Weights of a small class-conditioned image flow-matching model: width 384, trained on telescope images of galaxies (Galaxy Zoo DECaLS).
Rows from expert 4 of block 3, named by matrix and row number. Rows with one number belong to one neuron. Each number is 128 + 32 x the weight over its row's rms, rounded and kept within 0 to 255. All counts start at 0. After the name is the row's rms in percent of the matrix's.
# gate: expert gate (model.blocks.3.mlp.gate, 8x96x384), inputs 0-127
# up: expert up (model.blocks.3.mlp.up, 8x96x384), inputs 0-127
# down: expert down (model.blocks.3.mlp.down, 8x384x96, transposed), outputs 0-127
gate.77 095 [ 94 119  92 100 149 122 189 129 122 163 114  75 131 111 117 157  80 100 169  74 107 156 135 122 151 106  42 137 144 107 116 130 107 123 124 152 140  99  85 147 107 130 141 120 178 167 154 178 103 110 126 124 134  78 150 168 114 127 214 197 145 122 124  97 115 108  82 140 161 171 104 152 118 135 173 139 104 178 129 110 117 124  83 101 164  81 139 151  89 124 141 108  94 122  91 107 119 159  85 133  65  92 117 121 104 196 147 106  86 127  93 120 153 124 135  74 145 143 108 158 103 111 156 196  87  74 151 100]
gate.78 059 [164 155  71 124 124  98 143 142 113 168 145 138 157 146 116 112 100 149 198 125 176 115 128 147 170 118 235 111 105 129 128 108 135 147 156 135 161 117  54  97 138 126 145  75 157 107 110  49 138 118 190 136 126 125 118 152  93 132  73 169 116  83 128 144 107 101 140  99 136 139  98 157 105 201 110 100 168 138 141 118 151 121 132 116 122 133 141  95 189 119 105  86 101 179 139  97  86 127 125 151  65 130 152  79 141 195 119 120 118 140 122 189 107 153  99 113 121 144 113 133 123  74 132 132 125  94 146 156]
gate.79 100 [ 63  90 121 106 131 104 197 186 117 174  95 107 191 122 166 140 142 134 146  96  86 149 144 175  96 128 151 167 196 142 155 151 164 173 135 147  64 101 183  88 132 138 104 112 169 155 131 182 117 169 117 133  97  86 136 137 170 132  62 124 118  94 144  73 111 178 138 110 149 174 185 122 135 162 118 115 130 132 109 178 140 131 116 121 190  96 132 114  93 128 150 134 151 127 120 139 158 140 100 168 124 151 203  98 192  93 137 130 125 112 139 184 155 161  94 110 112 149 114 146 104 116 102 129 115  92 115  61]
gate.80 084 [144 126 134 154 136 132 135 163 126  93 126 124 151 137 109 118 131 160 156  99 108 111 127  99 101 108 165 128 137  94 123 130 167 142 169 123 176  86 173 119 146 134 131 128 162 136 129 143  81 103 152 111 144 134 140 146 104 109 134 122 189 201 104 108 126 132 165 124 142 167 122  94 143 142 156 121  77 112  76 132 165 158 110 133 106 143 188 124  71 100 181 128  86  90 120 120 128 142 109 139  74 144 128  90 101  67 117 105  63 148 185 160 109 117 128  93 183 167 170  96 190 100 170 157 122 130 130 176]
gate.81 088 [136 155 148 108 155 103 142 106 107 112 138  51 150 180 151 129  99 175 146 153 111 131 147 151 162 190 118 111  93 143  40 114 156  86 126 130 104 125 178 136  85 150 109 178 184 105  64 152 107 156 144 124 126 130 173 145  72 150 112  76  89  90  96 137 118 159 108 151 102 124 141 170  68 138 133 148  90 129 140 165 120 134 135 128 121 152  89 113 130 145 192 116 133  35  76 161 109  80 112 108 163 146 122 130 185 155 120 110 168 114 147  64 174 124 143 182 192 146  91 100 139 113 154 130 132 220 106 152]
gate.82 067 [212 113 167  82 114 167 183 121 129 135 137 133 130 122 133 112  75 193 152  82 147 152 110 173 137 201 207 133  91 142 175 131 153 148 115 129 180 128 121 132 126 113 146  89 129  73 113 123 150 123 155 137 114  82 113 148 104 147 168 149 120 115  90 120 148 151 145  82 144  90 118 136 126 170  94 154  37 161 135 151 150 143 156 126 111 114 102 120 147 137 126  89  85 146 123 138 142 127  67 115 111 174 142  95 153 108 128 127 127 185 100 123 120 107 155 150  63 114  88 148 220 104 179 107 126 112 106 157]
gate.83 075 [ 88 126 103 156  91 109 112 125 119  93  76 157  87 165 155 106 119 194 119  88 209  92 166 141 140 145  97 128 162 158 128 115 135 148 172 154  96 107  86 136  73  88  98 181  52  71 159 100 102 154 132 159  61 145 122  69  99 102 122 160 147 164 127  97 121 173 108 133  90 146 168 170 110 175  77 121 141 143 151 110 101 134 136  99  98 170  64 114 163 135 118 146 136 167 112 140  92 106  99 142 136 125 132 155  78 141 123 143 140  97 112 155 145 137 148 115 172 133 127 101  97 150 124 101 130 119 147 150]
gate.84 109 [100 164 141  80 236 138  93 119 119 147 153 121 142  89 130 229 122 145 122 161  64 134 134 158 134  85 133 134 115 135 132 131 164 102 150 127 117 133 146 106 109 162 126 100 105 151 115 129  83 143  57 153 157  74 123  75 108 152  91 150 148 143 154 147 114 118 138 107 175 111 116 113 167 107 158 121 153 114 115 146 139 111 119 141 155 137  89 198 159  87 141 111 129 109 113 108 121  93 191  92 133 109  51 119 137  51 162 201 199 115 158 119 165 117 133 112 188 128 143 163 110  85 125 108 186 140 146 154]
gate.85 085 [103 155 136 110 121 102 145 124 112 171 136 151 116 106 116 161  91 113 160 156 115 112 178 168 142 159 156 113 141 153 117  96 116 186 141 154  91 161 145  60 122 122  77 176 155 197  79 146  87 132  52 160 128 125 166  53 139 115 158 136 152 130 126 145 136 119 160 168 131  98 167 116 145 114 174 127 127  69 144 157  77 161  90  97 156 128  81 179 137 134 115 107  85 141 154 127 119 108 156 140 126  85 159 113 193 128  82 115 111 152 150 129 111 123 138 108 112 112 123 148  83 144 173 161 101 141 156 141]
gate.86 083 [ 82 143  98 180  77 114 112 154 119 135 139 191 144 108 173 122 127 117 118 159 109 173  98  94 141 110 119 157  98 140 107 154  78  84 149 122 166 130  80 121 110 121 135 116 106 135 138  84 166 166  94  43 113 161 133  97  96 170 104 124 100 136 144 145  99 123 126 101 123 148 145  89 152 121 116 130 107 137 130 141 144 146 114 112 132 166 101 101  95 149 142 189 130 153 160 147 109 166 142  85 116  92 134 148 126  76  94 123 164 109 114 103  80 120 140 123 120 158 152 127 149 161 126 121 172 109 153 142]
gate.87 097 [116  53 109 141 148 151 142 170  97 118 125 123 142 137 116 120 166 149 113 174 115 145 119 201 127  94 161 137 147 108 107 106 147 186 111 102 152 150 130 163 137 100 176 131 100  30 152 133  97 114 141 154 103 132 103 160 126 139  87  57 138 209 198 166  75 111 101 165 150 132 153 138 142 134 126 124 112 137 151 119 161 160  94 105 167 117 121 129 134 115 120 132 105 156 132 120 113 126 103  87  79 117 133  54 113  69 110  99 121 191 156 140 123  87 103  76  77 141 128 129 118 155  89 189 127  87 153 148]
gate.88 074 [ 96 122 122 141  98 138 166 175 160  84 122 111 180 155 124 162  98 177 121 152  92 151  91 115 115 127 157 164 122 149 158 157 106 137 173 114 134  93 127  93 181  96 109  61 133 105 143 109 186 141 173 113 143 129 150 123 138 126  96 134 150 132 114 100  92 100 160 151 161 125  88 145 125 115 117  91 163 111 111 194 117 131 134 154 122 163 136 165 168 121 144 170 133  90 142 157 154  86  89 122 102 209  93 119 119 121 125  50 135  84  99 116 147 158 163 152  95 132 119 159  98  79 152  49 140  90 110  87]
gate.89 134 [173 151 181 116 182 131  96 145 118 112 116  64 132 103  97 142 152 118 138 162 112 160 124 102 171 133 146  48 125 193  97 141 165 120 129  90 144 140 137 102  95 170 127 139 157 166 119 145 174 164 172 150 198  79 126 143 138 158 119 147 158 109 115 160 167 133 129 129 123 108 101 184 129  45 125 130 108 123 159 149 106 116 144  95  66 132 110 144 120  87 191 108 175 153 175  66 115  97  82 176  83 121 122 141 130  88 129  99 156 117 114 133 140  93 115  99 117 157 181 199 162 117 150 109 160 165 126 122]
gate.90 148 [ 64  90 112 157  66 126 120 186 100 133 112  86 147 133 109 106 142 117 109 138  88 124 130 119 113 139  84 118 136  92 136  99 128 152 178 164 144 115 178 100 142  98 130 115 141  94 113 140 158 138 144 116 144 143 136  78 105 136 114 219 134 184 145  94 126 136  93  81 131  90 168 140 139 210 143 127 143 159 106 108  84  89 198 158 154 154 129 109 221 144 120 121 101 163 104 102  67 124  93 136 147 158 135 111  52 165  57  81 198 125 106 103 102 115 164  95 142 100 101 145  94 145 113 168 142  98 179 156]
gate.91 084 [137 118 140 168  63 157 155 163 191 143 145 145 140 129 194 179 123 122 124 192 146 100 110 133 130 111 121 175 138 130 156  97 108 102 139 100 178 150 110 100 138 127 119 158 114 143  63 139 123 152  87 148 117 100 128  56 161 106 127 104 150 137 187 143  93  49 128  92 109 138 135 118 131 158 120 150 137 122 131 134 122 135 157 111 146 128 178 170 132 138 119 137 159 135  93 103 152 123 138  50 150 146 142 161  68  91 132 112  87 135  59  47 113 180 159 122  50 136  92  94  99 105  70 111  84 171 124 153]
gate.92 073 [115  64 138 143 126 131 123 193 102 129 169 137 159  87 168 167  74 133 144 131  94 120 139 193 100 123 129 127 136 153  96  87 116 198  89 182 162 133 169  73 129 139 168 178 132 116 120 137 136 126 154 109 169 154  90  89 112  81 122 139  93  86 165 142 149  89  76 131 136 132 145 156 177 150  97 120  92 128 146 110 133 168 116 105 124 148 150  82 215  77 107 101 121 110 191 120 103 175 109 133 145 140 151 149  94 130 116 173 161 160  28  98 148  82 132 144  98 144 107 122 116 164 124 196 128 124 134  93]
gate.93 107 [152 142 125 133 129 131 134  95 115 176 164 147 121 104  78  82 165 120 150 152 108 147 120 161 116 184 157 132 101 117 129 132  98 143 156 148 139 150 154 127 125 149 133 150 158 192 150 132  63 130 157  66 114 146 121 172 135 129 150 165 183  30 190 138  79 116 144 165 189 168 129 129 134 143 139 147 131 114 129  94 129 119 102 105 141 127  87 121 100 141 101 117 154 142  97 154 163 127 109 129 124  91 105 111 128 108 135 162 165 193 129  80 154 130 131  85 161 163 117 141 104 100 134 207 140 117 149 177]
gate.94 057 [174 145 188 167  99 141 156 151 165  95 125 105 129 101 149  82 112  98 156 111 128 122 147 142 116 121 120 128 166 125 147 122 126 127 109 155 146 130 155  57 129 144 174  92 125  86 119 160 118 111 197 137 135 113 111 141  93 149  49 181 153  93 124  85 133 115 137 160 130 146 123 144 124 131 136 112 179 140  94 153 119 110 150 227 118 133 178  91 142 150  97  70 139 121  88  69 127 170 104 109 178 161 109  72 107 122 148 127 132 108 149 148 131 117 114 154 138 133 110 166  55 137 199 103 140 145 125 120]
up.77 109 [109  72  97  96 171 122 148  62 133 147  98 141 115 141 129 148  96 135 172 133  89 149 122 122 109 121  92 139 180 109 112 151 148 175 107 125 121 121 127 117 127 146 152 113  72 179 163 147  96 161 114  89 139  59 142 128 154 136 157  98 141 150 116 147 117  73  75 107 144 184 101 129  86 156 185 164 149 132 143  88 125 130 131 128  98 112 123 115 116 128 169 177 171  58  79 158  84 129  99  93 115 100 112 121 112 140 186 118  49 172 104 140 126 169 126 115 124 101 102 103 133 142 109 146 124  41 188 130]
up.78 087 [143 111 158  90  76 129 129 130 160 123  83 121 106 157 162 147 127 102 112 137 144 144  97 158 111 164 162 120  16 124 152 131  65 124 139 156 132 137 104  62 137 151 195 109  87 168  88 140 110 104 143 122 132 135 117 149 184  91  95  88  93 120 128  88 137 156 104  98 124  80 114 111 149 133 147 127 114 148 110 116 135  96  69  62 127 127 180 174  88 177 129 171 122 110 166 132 102 134  97 131  99 183 108 130 119 118 123 156  99 155  64 148 112 117 174 133 201 113 147 174 123 122  87 133 104 129 106  94]
up.79 081 [119 187 145 193 112 118 102  75 134  94 136 133 105 151 120 104 115 123  63 172 145 118 132  79 125  82  99 122  89 120 124 141  90  91 113 136 193 149 103 205 181 115 141 124  78  95 164  65 149  69 118 163 128 174 131  80  50 141 189 102 148 186 106 167 140 107  84 134 152  70 126 107 125 132 152 157 147 121 130  64  91 108 149 114 115 165 117 132 159  73 118 112  96 121 148 111 133 116 137 103 142 114  73 157 110 193  77 113 141 142  96  87  98  97 160 171 121 102 194  89 154 179 116 146 142 138 149 172]
up.80 083 [178  69 173 159 121 149 137 140  97 108 117 172 114 154 132 137 102 125 138 138 119 134  93 121 124 108  88 135 155  69 130 148 138 124 187 117 128 101 141 150 147 128 134  74 185 140 113 155 108 133 124 159 199 156 124 187  70  82 155  79 140 168 125 106 178  95 105  95 114 150  86 108 158 116 165 138 118 170 115  98 163 176 139 102 174 136 134 101 102 109 167 152 130  92  97 125  93 115 128 123  78 113 131  99  68 105 111  80 106 140 163 120  53  76 158 104 155 141 165 115 107  88 118 148 100 170 192 144]
up.81 098 [108 160 104 124 171  87 136  98 107  86 130 100 172 138 144 141  96 131 129 147  82 124 146 157 135 171 125 138 136 144  95 135 136 110 173 104 119 115 179 155 135 165  74 131 177 119  94 204  89 131 159  85 182 128 139 115 115 113  90  88  33  74 111 148 117 155 124 148 136 139 143 170  86 127  93 139  81 167 100 156 100 131 122  86 111 160 150 160 156 143 169 152 106  17 110 116  82 111 157  76 121  86 133 120 130 142 114 155 149  95 148 112 171  76 135 131 199 175 133 117 148 131 213 124 105 200  90 169]
up.82 078 [ 58 134 123  82 103  50 118 167  89  75 134 133 146 161 146 126 131 114 102 182  70 162 152 122 117  69  79 144 193  80 105 147 116 139 163 118 127 121 118 126 109 116 106 191 112 135 157  41 119 148 126 104 131 144 147 105 160 121  77  99 144 106 128 149  89 106 119 195  71 140 131 108 141 112 153 150 136 130 129 103 116 149 113  93 115 146 145 107  97 133 112 157 156 128 175  87 149 145 243  86 139 117  99 146 104  76 127 104 101  78 118 136 120 162  84 116 109 152 157 127  56 161 118 120 114 106 109 103]
up.83 085 [185 191 137  92 163 107 125  64 129 170 156 146 135 118 131 121 179  87 138 163 114 153 107 127 132 119 162 119 145 130 154 152  82 142 136  96 210 127 130  79 191 163 138  68 176 198 112 163 132 124  99  96 203 101 129  87 132 174 116 134 110 141 119 153 113 111 120 107 135 166  99  99 129 114 183 145 128 118  92 121 129 145 105 176 163 118 142 185  36 156 145 189  94 120 178 109 119 109 155  81  99 134  94  95 144  94  64 140 114 169 111 114 147 146 124 127 152 108 124 174 160 119 118 140 127 119 112 102]
up.84 112 [172  88 123 142 102 143 175  95 165 138 136 146 137 192 153  49 156 152 146 111 182 118  79 125 136 175 148 160 154 120 129 130  81 157  84 122 141 107  82 136 153 104 115 160  62 102 122 152 127 104 174  31  90 141 148 180 129 124 136  50 112 169 118 140 125 140 125 153 103 139 163 135  97 173  83 103  98 131 147 139  96 158 148 142 119 105 147  54  87 185 105 123 146 116 150 150 156 156  67 153 108 133 179  92 137 184 101  95  54 168  91 125 117 156 136 147  97 126  88 102 153 151 116 155  98 130  78  84]
up.85 082 [117 157 105 187  93 166  58 153 121 123 114 157 143 108 156  62 141  84  94 134 151 142  86 100 109 132 133 166 138 138  78 140 163 122 185  98 181  99 141 154 123 155 150 122  65 135 130  92 143 142 198 130 177 118 146 148 174 166 107 113 166 150  66  72 111  96 120 126  93 143 151 130 134 147 113  83 165 135 149  78 175 145 131 170 133 137 178  66 121 152 152 143 143 119 123 119  64 129 165 188 104 180  90 157 132 137 123 142 139  93 146 129  84 118 119 114  83 125 148  98 128 150 157  57 158 101 123  76]
up.86 090 [190 207 174 121 159 145 170  88 136 109 139  78  98 151  69 118 122 129 136  91 186 131 160 150 168 179 117 110 133 132 138 110 182 138 128 147  61 144 116 147 169 143 146 175 161 184 137  61 131  79 183 113 183 141  82 150 122 124 153 107 190 209  96 118 101  95 139 124 132  92 116 122 104  66 156 109 170 111  90 107 113 154 109 145 121 123 116 169 191 117 102  66 115 113 146 113 145  91 106 163 111 204 120 176 158 121 124 116 150 111 140 147 157 126 161 146 120 120 141 162 109 110 173 134  92 130 105  96]
up.87 101 [131 193 163  97 106 116 120 113 147 143  90 132 111 103 123 121 113 118 158  79 140  93 144  57 141 153  81  97 106 149 140 145 107  96 142 111 119 104 111 124 149 129 115 149 136 213  98 113 178 151 126  83 190 127 144  95 127 124 184 199 112  61  77  67 191 148 149 111 115 108 108 127  80 128 137 145 177 143 125 121 118 105 142 154  83 145 113 117 168 153 153  96 157  86 119 131 117 115 137 139 159 126 107 210 136 204  93 136 132  94  82 117 153 153 151 170 157 129 162 126  86 126 157 130 145 155 111 137]
up.88 079 [174  81 141 100 138  95 113  43  95 129  99 161  79  87 108 135 140  87 110  90 177 128 141 146 138 132  62 126 103 105 127 139 144  90 137 108 113 127 149 197 111 137 128 177 104 119 107 135  64 130  88 173 112 139 117 106 105 112 152  99 107 100 202 156 148 115 130 107 114 117 153 145 105 132 108 129  96 149 130 132 132 140 122 108 114 130  99 117 104 135 112 139 152 155 138  86  89 186 166 139 114  51 152 154 131 175 166 173 154 216 127 145 141  26 113 123 163 103 160 156 140 168 105 243  83 153 179 198]
up.89 123 [108  63  91 105  65 116 151 135  98 131 135 214 126 143 127 143 104 118 132 153 111  75 143 135 107 145 117 195 182  78 139 107  97 128 166 130 110 110  84 149 162  98 114 140  64  81 144 107  81 116 134 134  73 125 149 134 125 128 120 129  91 170 124 145  91  76 111 148 146 116 183  89  82 172 129 120 168 116 135  81 142 140  97 161 151 118 111 125 124 173  55 104 100 109  95 167 104 186 166  97 192 133 132 131  75 155 106 137 144 138 105  94  93 137 121 147 140 121 116  85  96 108 139 162 122 103 128 100]
up.90 134 [206 149 127  98 154 117 175  95 121 132 141 163  71 147 124 128 115 132 146 112 194 149 144 110 125 186 136 131  89 157  92 169 147  82 116 128  92 137  62 113  99 165  82 129 142 138 140 103 125 144 136 136 141 128 140 179 149 113 149  64  96 117 125 171 153 117 155 167 136 173  82 130 117  57  73 121  92 115 150 142 176 150  69 117  93 109 113 130  64 143 137 149 127 122 156 115 211 157 114 148  70  97 124  98 209  79 177 153  94 121 148 170 116 134 100 166 113 184 170 112 153 127 143 104 135 145  85 110]
up.91 072 [137 142  97 103 154 144  78 106 113 100 123 137 110 136 101 126 145 155 130 103 135 170 120 116  87 185 111 144  88 103 112 177 159 116 126 173 114 125 155 207 108 100 132 102 152 133 170 110 111 106 163 103 174 208 154 227 104 162  89 157 143  99  96  84 207 178 143 119  81 132  98 158 139  54 113  91 182 133 132 150 118 122  95 124  89 114  81  55 118  94 117 141 124 154 147 155 120 112 165 178 147 174 131  95 201 118 145 172 139 138 144 155 119  92 140 199 164  64 134 197 168 131 120 174 174 112 139  84]
up.92 073 [153 174 140 103 159 152 118 101 127 150  71 159  80 189  66 123 130 120  86 128 112 130 118  66 139 110 109 133  85 134  78 125 158 100 104 110 126 126 126 201 114 129  92 112 140 142 108 147 129 101  92 156 125 133 179 155 127 180 123 156 194 195  83 135 133 154 129 121  96 113 102  72  88 124 148 128 143 106 146 111 145 115 147 137 120 122 125 178  30 157 156 140 162 175  81 136 144 115 161 116  81  84  85 124 166 138 165 132 125 125 172 176 142 146 116 111 172 113 100 116 106 144 122 107 145 111 127 152]
up.93 103 [105 105 115 127 141  96 137 147 132  97 112  88 158 112 144 162  89 153  91 112  86 105 124  84 160  70 103 127 131 134 136 123 147 111  86 102 135 110 114 140 136  97 134 103  85  88 113 110 186 103 111 195 130 110 171  62 108  92 106  72 101 240  96 106 135 176 136  90  85  92 117 123 108 120 130 114 132 111 131 150 158 116 161 115 107 114 145 132 145 135 119 143 104 122 121  99 110 127 147 130 100 167 123 162 167 157  97  97  88  90 148 163 100 127 135 178  92  73 129  96 160 119  98  77 103 142 122 119]
up.94 086 [149 192 159 200 100 150 157 145 156  98 123 132 115 102 112 119 136  94 162 129 174  96 148 114 126 139  91 120 142 118 135 109 138 118 121  97 181 161 126  52 113 114 162 144 102 118 135 176 105  93 144  89 118 124 108 157 110 128  90 193 167 108 132 125 158  88 121 122 108 136 122  95 174 169 126 106 123 127 119 199 106  84 133 214 111  93 162  95 204 142 105  81 124 130  84 119 127 134  69 121 206 120 119 103 128 106 126 139 100  98 117 128 162 110 162 134 142 158 121 161  80 129 176  69 108 144 137  68]
down.77 092 [141 201  87  83 128 148  87 117 123  75 135 141 153 101 117  93 127 140 165 112 109 119 167 191 166 116 201  83 121 119  99 117 121 101 103 110 181 187 120 185 133 164 115 181  98 100  87 156 184 111 171 169 152 153 150 116 147 112  49 139 156 130 116 119 167 190 120 181  80 119  91 182 152 143 123 133 128 153  81 163 165 147 110 156 161 128 137  84  93 158 129  94 131 140 163 151 117 160 148 146 116 130  61 161 140 114 108 131 104 135  47 117 167  83 177 170 124 144  96 176 137 140 157 152 140 132 173 133]
down.78 087 [161 122 105 192 112 119 140 135 146 100 151 153 123 125 133 112 138 109 110 118 139 122 164 108 176  45 109 132  54 133 190 169 172 174  99 116 128 140  84 120  82 149 152 134 119 161 115 166 129 164 132 122 119 158 109 183 106 136 148 124 151  50 131 117 116 111 123 151  84 163 148 113 108 135 128 146 149 119 146  87  81 188  53 149 129 113  97  65 110 174 165 218 109 116 118 123 112 129 113 139 108 192 168 179 166 181  84  75 163 123 148  83 112  83 157 129 126 167  98 136  79 109 122 137 160 151 110 156]
down.79 093 [102 126 125 218 112  66 117 193 113 170 121 171  87 121 101 160  89  85 122 131 179 154 140 132 168 111  65 104 142 118 112 132  95 156 141 129 148 131 138 155 172 134 175 210 101 168 173 207 153 129 138 114 127 120 112 104 137 132 135 134  85  90 104 114 156  92 169  91 100 131 141 120  99 141 139 154 130 130 157 132 107 129  69 174 118  76 197 183  97 150 147  16 137 110  80 114 134  84 126 148 145 101 111  88 127 128 121 142  83 102  45 151  85 160 117 132 174 116 135 161 193 110 125 115 155 132 173 174]
down.80 083 [133  98 138 109  81 104  97 152 144 127 200 157 143 118  95 120 135 130 110 195 122 169 123  93 188 126 136 107 219 135 176 179 111 105 117 161 122 121 109 127 127 145 124 103 194 126 112 107 142 113 106 113 152 106 166 181 108 153 118 121 122  21 169  81  96 156 148 136 119 123 137 166 124 142 111  97 140  94 171  92 162 125  96  42 148 144 159 159 133 142  89 171 105 162 142 102 122  86 148 168 149 178 100 102  21  84 110 131  77  99 148 102 138 168 110 149 104 133 142 100 117 142 167 110 141 170 152 146]
down.81 103 [179  63 111  87 137 131 138  99 112 103 160 104 107  98 152 141 102 138 133 137  93 112 164 160 141 163 127 126  86  89  88 138 119 107  41 118 120 135 100 155 136 105 122 118  72 113 135 173 135  96 109 168 125 102 168 144  98 136 142 207 121 108 131  89  41 157 163 137  95 197 156 141  75 190 132 150 137 165  97 116 148 124 124 120 145 155 137 127  92 135 129 106  77 125 135 184 155 102 134 132  99 162 133  86  87 159 129 108 186 133 108 143 132 133 151 135 101 159 144 122 127 100 168 136 160 110 104 151]
down.82 088 [ 71 156 132 131 122  96  89 121 154 146 101 133 124 113 113 115 125  99 129 125 216 164  66 159 129 178  80 128 161  98 163 137 136 120 112  98 129 112 160 124 159 100 117 147 160 174 178  77  93 143  63  78 153 125 115 137 136 119  96 110  94 103 138 111 148  90 109 136 119 109 167 130  83 118 125  70 118 139 191  97 149 122 135 126 152  88 123 195 177 129 121 200 131 143 151  85 132 114 147 132 206  93 191 106  99 151 140 152 221  90 103 114 130 155 166 122 123 157 148  97 132 145  95  94 162 135 154 147]
down.83 085 [147 173 122 145 132 160 124 170 109 167  84 125 123 135 128  61 110 188 164 148 132  83 164 111 104 110 143 147 133 140 144 134 134 129 137 167 133 144  92  78 128 131 185  81 107 218 132 159 140  99 149 133  96 145 125  94 120 126 136 121 101 125  78 136 106  87 186 127 130 146  94  97 106 182 139  96  89 138 136 153 127 109 130 179  94 144 139 130 112 133  99 177 125 132 143  85 115 129 115 169 131 142 158 143 132 141 119 139 160 150 104  74 169 158 109 122 130 111 147 153 112 118 115 101 112 133 134 123]
down.84 097 [130 148 143 143  80 119 180 126 124 154 103  85  91 121 149 184 106 119 110 151 185 144 127 118 116 111 155 144 130 101 126 137  96 101 154  97 104  61 127 163 123 115  81 146 153 180 105 110 133  92 156 129 115 138 102 105 174 114 121 130 116 110  86 106 162 175 119 135 130 155 105  76 195 166 182 139 107 149 139 175 110 163 100 123  95 130 105  82 147 125 105 230 153 113 176 145 110 120 113 157 115 167 135 150 133 142 150 180  69 149  51 121 120 144 125 175 186 120 106 136 137 151 139 102 151 120 152 166]
down.85 087 [118 111 130  81 176 111 151 131 115 120 125 134 159 131 147 110 166 185 151 176  46  88  91  81 209  75 111 117  80 170 111 105 127 214 103 103 120 146  53 106 166 114 125 141 130  88 157 143 121 176 137 105 100  88 105 170  91  72 182 130 111 179 130 169  89 112  83 106 130 153 107 136 121 114  86 123 155 122 133 115  84 112 115 140 169 141 152 112 128 106 126  54 116 123 109 125  95 109 139 112 132 163  91 112 163 114 132 116 148 136 122 148 104 128 134 114  83 105 101 124 113 126  79 176 110 143 161 150]
down.86 088 [117 140 126  99  94 162 143  80 144 164 142 112 180 123 149 142 109 124 131 177 229 125 179 175 126  96  95 113 121  99 149 117 119 121 142 133 147 160 151 116 164 121  98 152 186 106 127 122 126 116 105 111 164 181 104 174 162 117 159 161 170  85 144  90 125 158 136 146 130 119 114 158  85 128  78 108 160 128 162 116 187 129 111  91 121 109 129 183 175 141  79 233  94  95 132  87 131 147  68  99 110  82 109 169  49 140 146 172 106  69 124 170 127  46 163 107 126 111 183  70 149  82 129  98 116 135 123 165]
down.87 090 [136 164  90 143 105 191 133 193 115 207 105 138 102  88  75 148  77  53 131 165 122 140 162 130 152  88 107 141 100 135 111 138 119 107 144 110 124  83  99 157  99  83 157  61 137 120 120 137  72 109 148 109 153 138 113  99 106 122 111 147  78 179 143 191 164 217 171 111 198 150 145 150 155 161 136 137  80 153 102 140 130 116 113 117  93 137 130 201 155 185  81  75 133 106 158 130 168 111 150 126 135 139 157 141 132 168 175 163 174 134 147 171 118 126 118 121 164 154 116 114 166  70 121  81 115  91 122  87]
down.88 096 [ 98  91 140 168 116 189 146 131 120  71 139 134 137 110 139 123 179 190 129 117  71 113 121 145 110 127  64 143 194 116 129 119 171 169 134  86  99 114 122 108  73 148 136 105  94 166 124 146 132 119 141 101 120 150 190  92 171 101 154  66 129 100 109 131 103  82 145 161 118 115 137 122 135  99 149  79 128 121 125 168 105 103 100 124 144  99 140 118 131 148 168  33 167 152 147 128 171 144 125 153 140 169  91  95 137 139 155  90 123 153 113 104 100 128 150  91 148 128 101 168 108 187 117 136 134 141 108 137]
down.89 106 [112  93 133 114 157 162 159 127 127 100 111  55 209 151 128 109 153 190 159 197 143 160 157 127 203  65 106 131 177 134 116 133 118 162 158  72 141  51 147 146 120 140 161 181  99 168 110 146 192  90 146 142 149  71  85  86 128 104 152 134 102 136 162 156 129 145 112 129 130 143 134  71 108 144 124 106 118 112 120  88 116 147 151 119 115 117 142 200  90 104 135 225 181 170 110 124 136 163 123 109  57 130 142 121 112 175 148 120  91 174 167 160 165  92  82 111 132  91 134 100 125 107 148  65 115 129  41 151]
down.90 115 [104  93  86  77  80 138 136  84 131  94 142  89 118  91 142 143 148 119 104  87 231 112 120  88  87 132 166 151  97 137 124 122  79 128 137 108 130 118 115  76  82 115 155  84 124  90 138  85 120 148 141 127  46 159 144 174 147 151 128 162 137 118 108 110 111  98 129 120 131  85 126 128 142 111 131  89 120 156 155 129 163 106 134 115 139 125 142  99 206 117 164  70 179  99 164 127 117 146 107  88 123 141 141 120 123  82 100 103  82 128 109 110 157 103 115 117  84 115 121  92 118 162 128 126 119 170 159  82]
down.91 092 [108 154 155 136 176 103 150 122 195 139 184 127 115 152 112 123 138 131 148  86 128  83 125 107  68 114 136 118 136 142 127 105 120 136 147 142 145 136  84  93 178 165 173 146 159 124 119  50 131 123 175  73  85 160 114 145 109 151  83 174 178  78  98 127  97 141 140 109 123 133 134 109 119  94 113 100 108 118 136 106  89 131  88 124 149 112 162 154 153 121  74  82 135 153 131 150 129 130 114 106  99 116 117 140 139  91  81  93 163 127 148 160 146  83 136 170 213 130 185  97 141 123  74 128 126 185 108 147]
down.92 089 [116 174 178 155 155 164 111 132 144 158 148  76 161 146  94 132 155 182 148 177 148 142  91 133 120 153 125 141 100  29 121 167 118 142 132 128 183 114 130 121 115 123 159 124 153 120 194 148 121 164 120 160 134 110 129 137 126 149 104 166  43 199  88 144 111 124  71 130 116  76  86  95 111 154 140  95 132 131 120  54 120 118 127 141 119 173 146 129 141 137 141  76 138  95  94 120 117 114 136 123 159 141 102 145 123 181 129 147 104 113 108  98 127 151 149 119 121 146 138  72 113 100 127 141 141 126 109 104]
down.93 112 [125  95 137  90 111 135 112 158  73 114 150 124 108 149 144 137 159 147 150 186  65 142 136  94  98  80  99 160 171 139 136 133 145 131 126 137 127 122 126 109 129  93 132 190 108 168 121 161 154 115 180  51 170 150 177   0 107 115 158  89  92   0 157  74 155 114 138 165 159 134 110 131 184 131 125 169 107 151 101 136 159 164 136 170  98 135 152  97  73  76 101  28 117 153 136 126 147 110 134 148 114 167 103  82 109 113 144 135 102 159  79 106 129 173  97 113  94 157 129 149  84 122 100 123  93 120 132 142]
down.94 093 [119 165 132  68 143  87 119  96 100 120 120 110 115 126 183 159  79 140 125 125  20 148 129 117 159 111 152 158 153 149 132 159 152 113 154  86 127 127 166  97 128 127 134 126 120 145 165 134 176 170  93 189 114 132 100 120  88 130 182 137 173 127 126  90 154 135 134 135 101 183 179 132 126 128 148 128 154 100 128 170 149 152 110 181 110 106 152 128 180 126  87  35 148 156 157  88  94 167 121 114 143 106 132 123  99 109 117  68 107  98 159 105  90 164  74 202 126  97 159  93   0 126 100 169 156  89  64 139]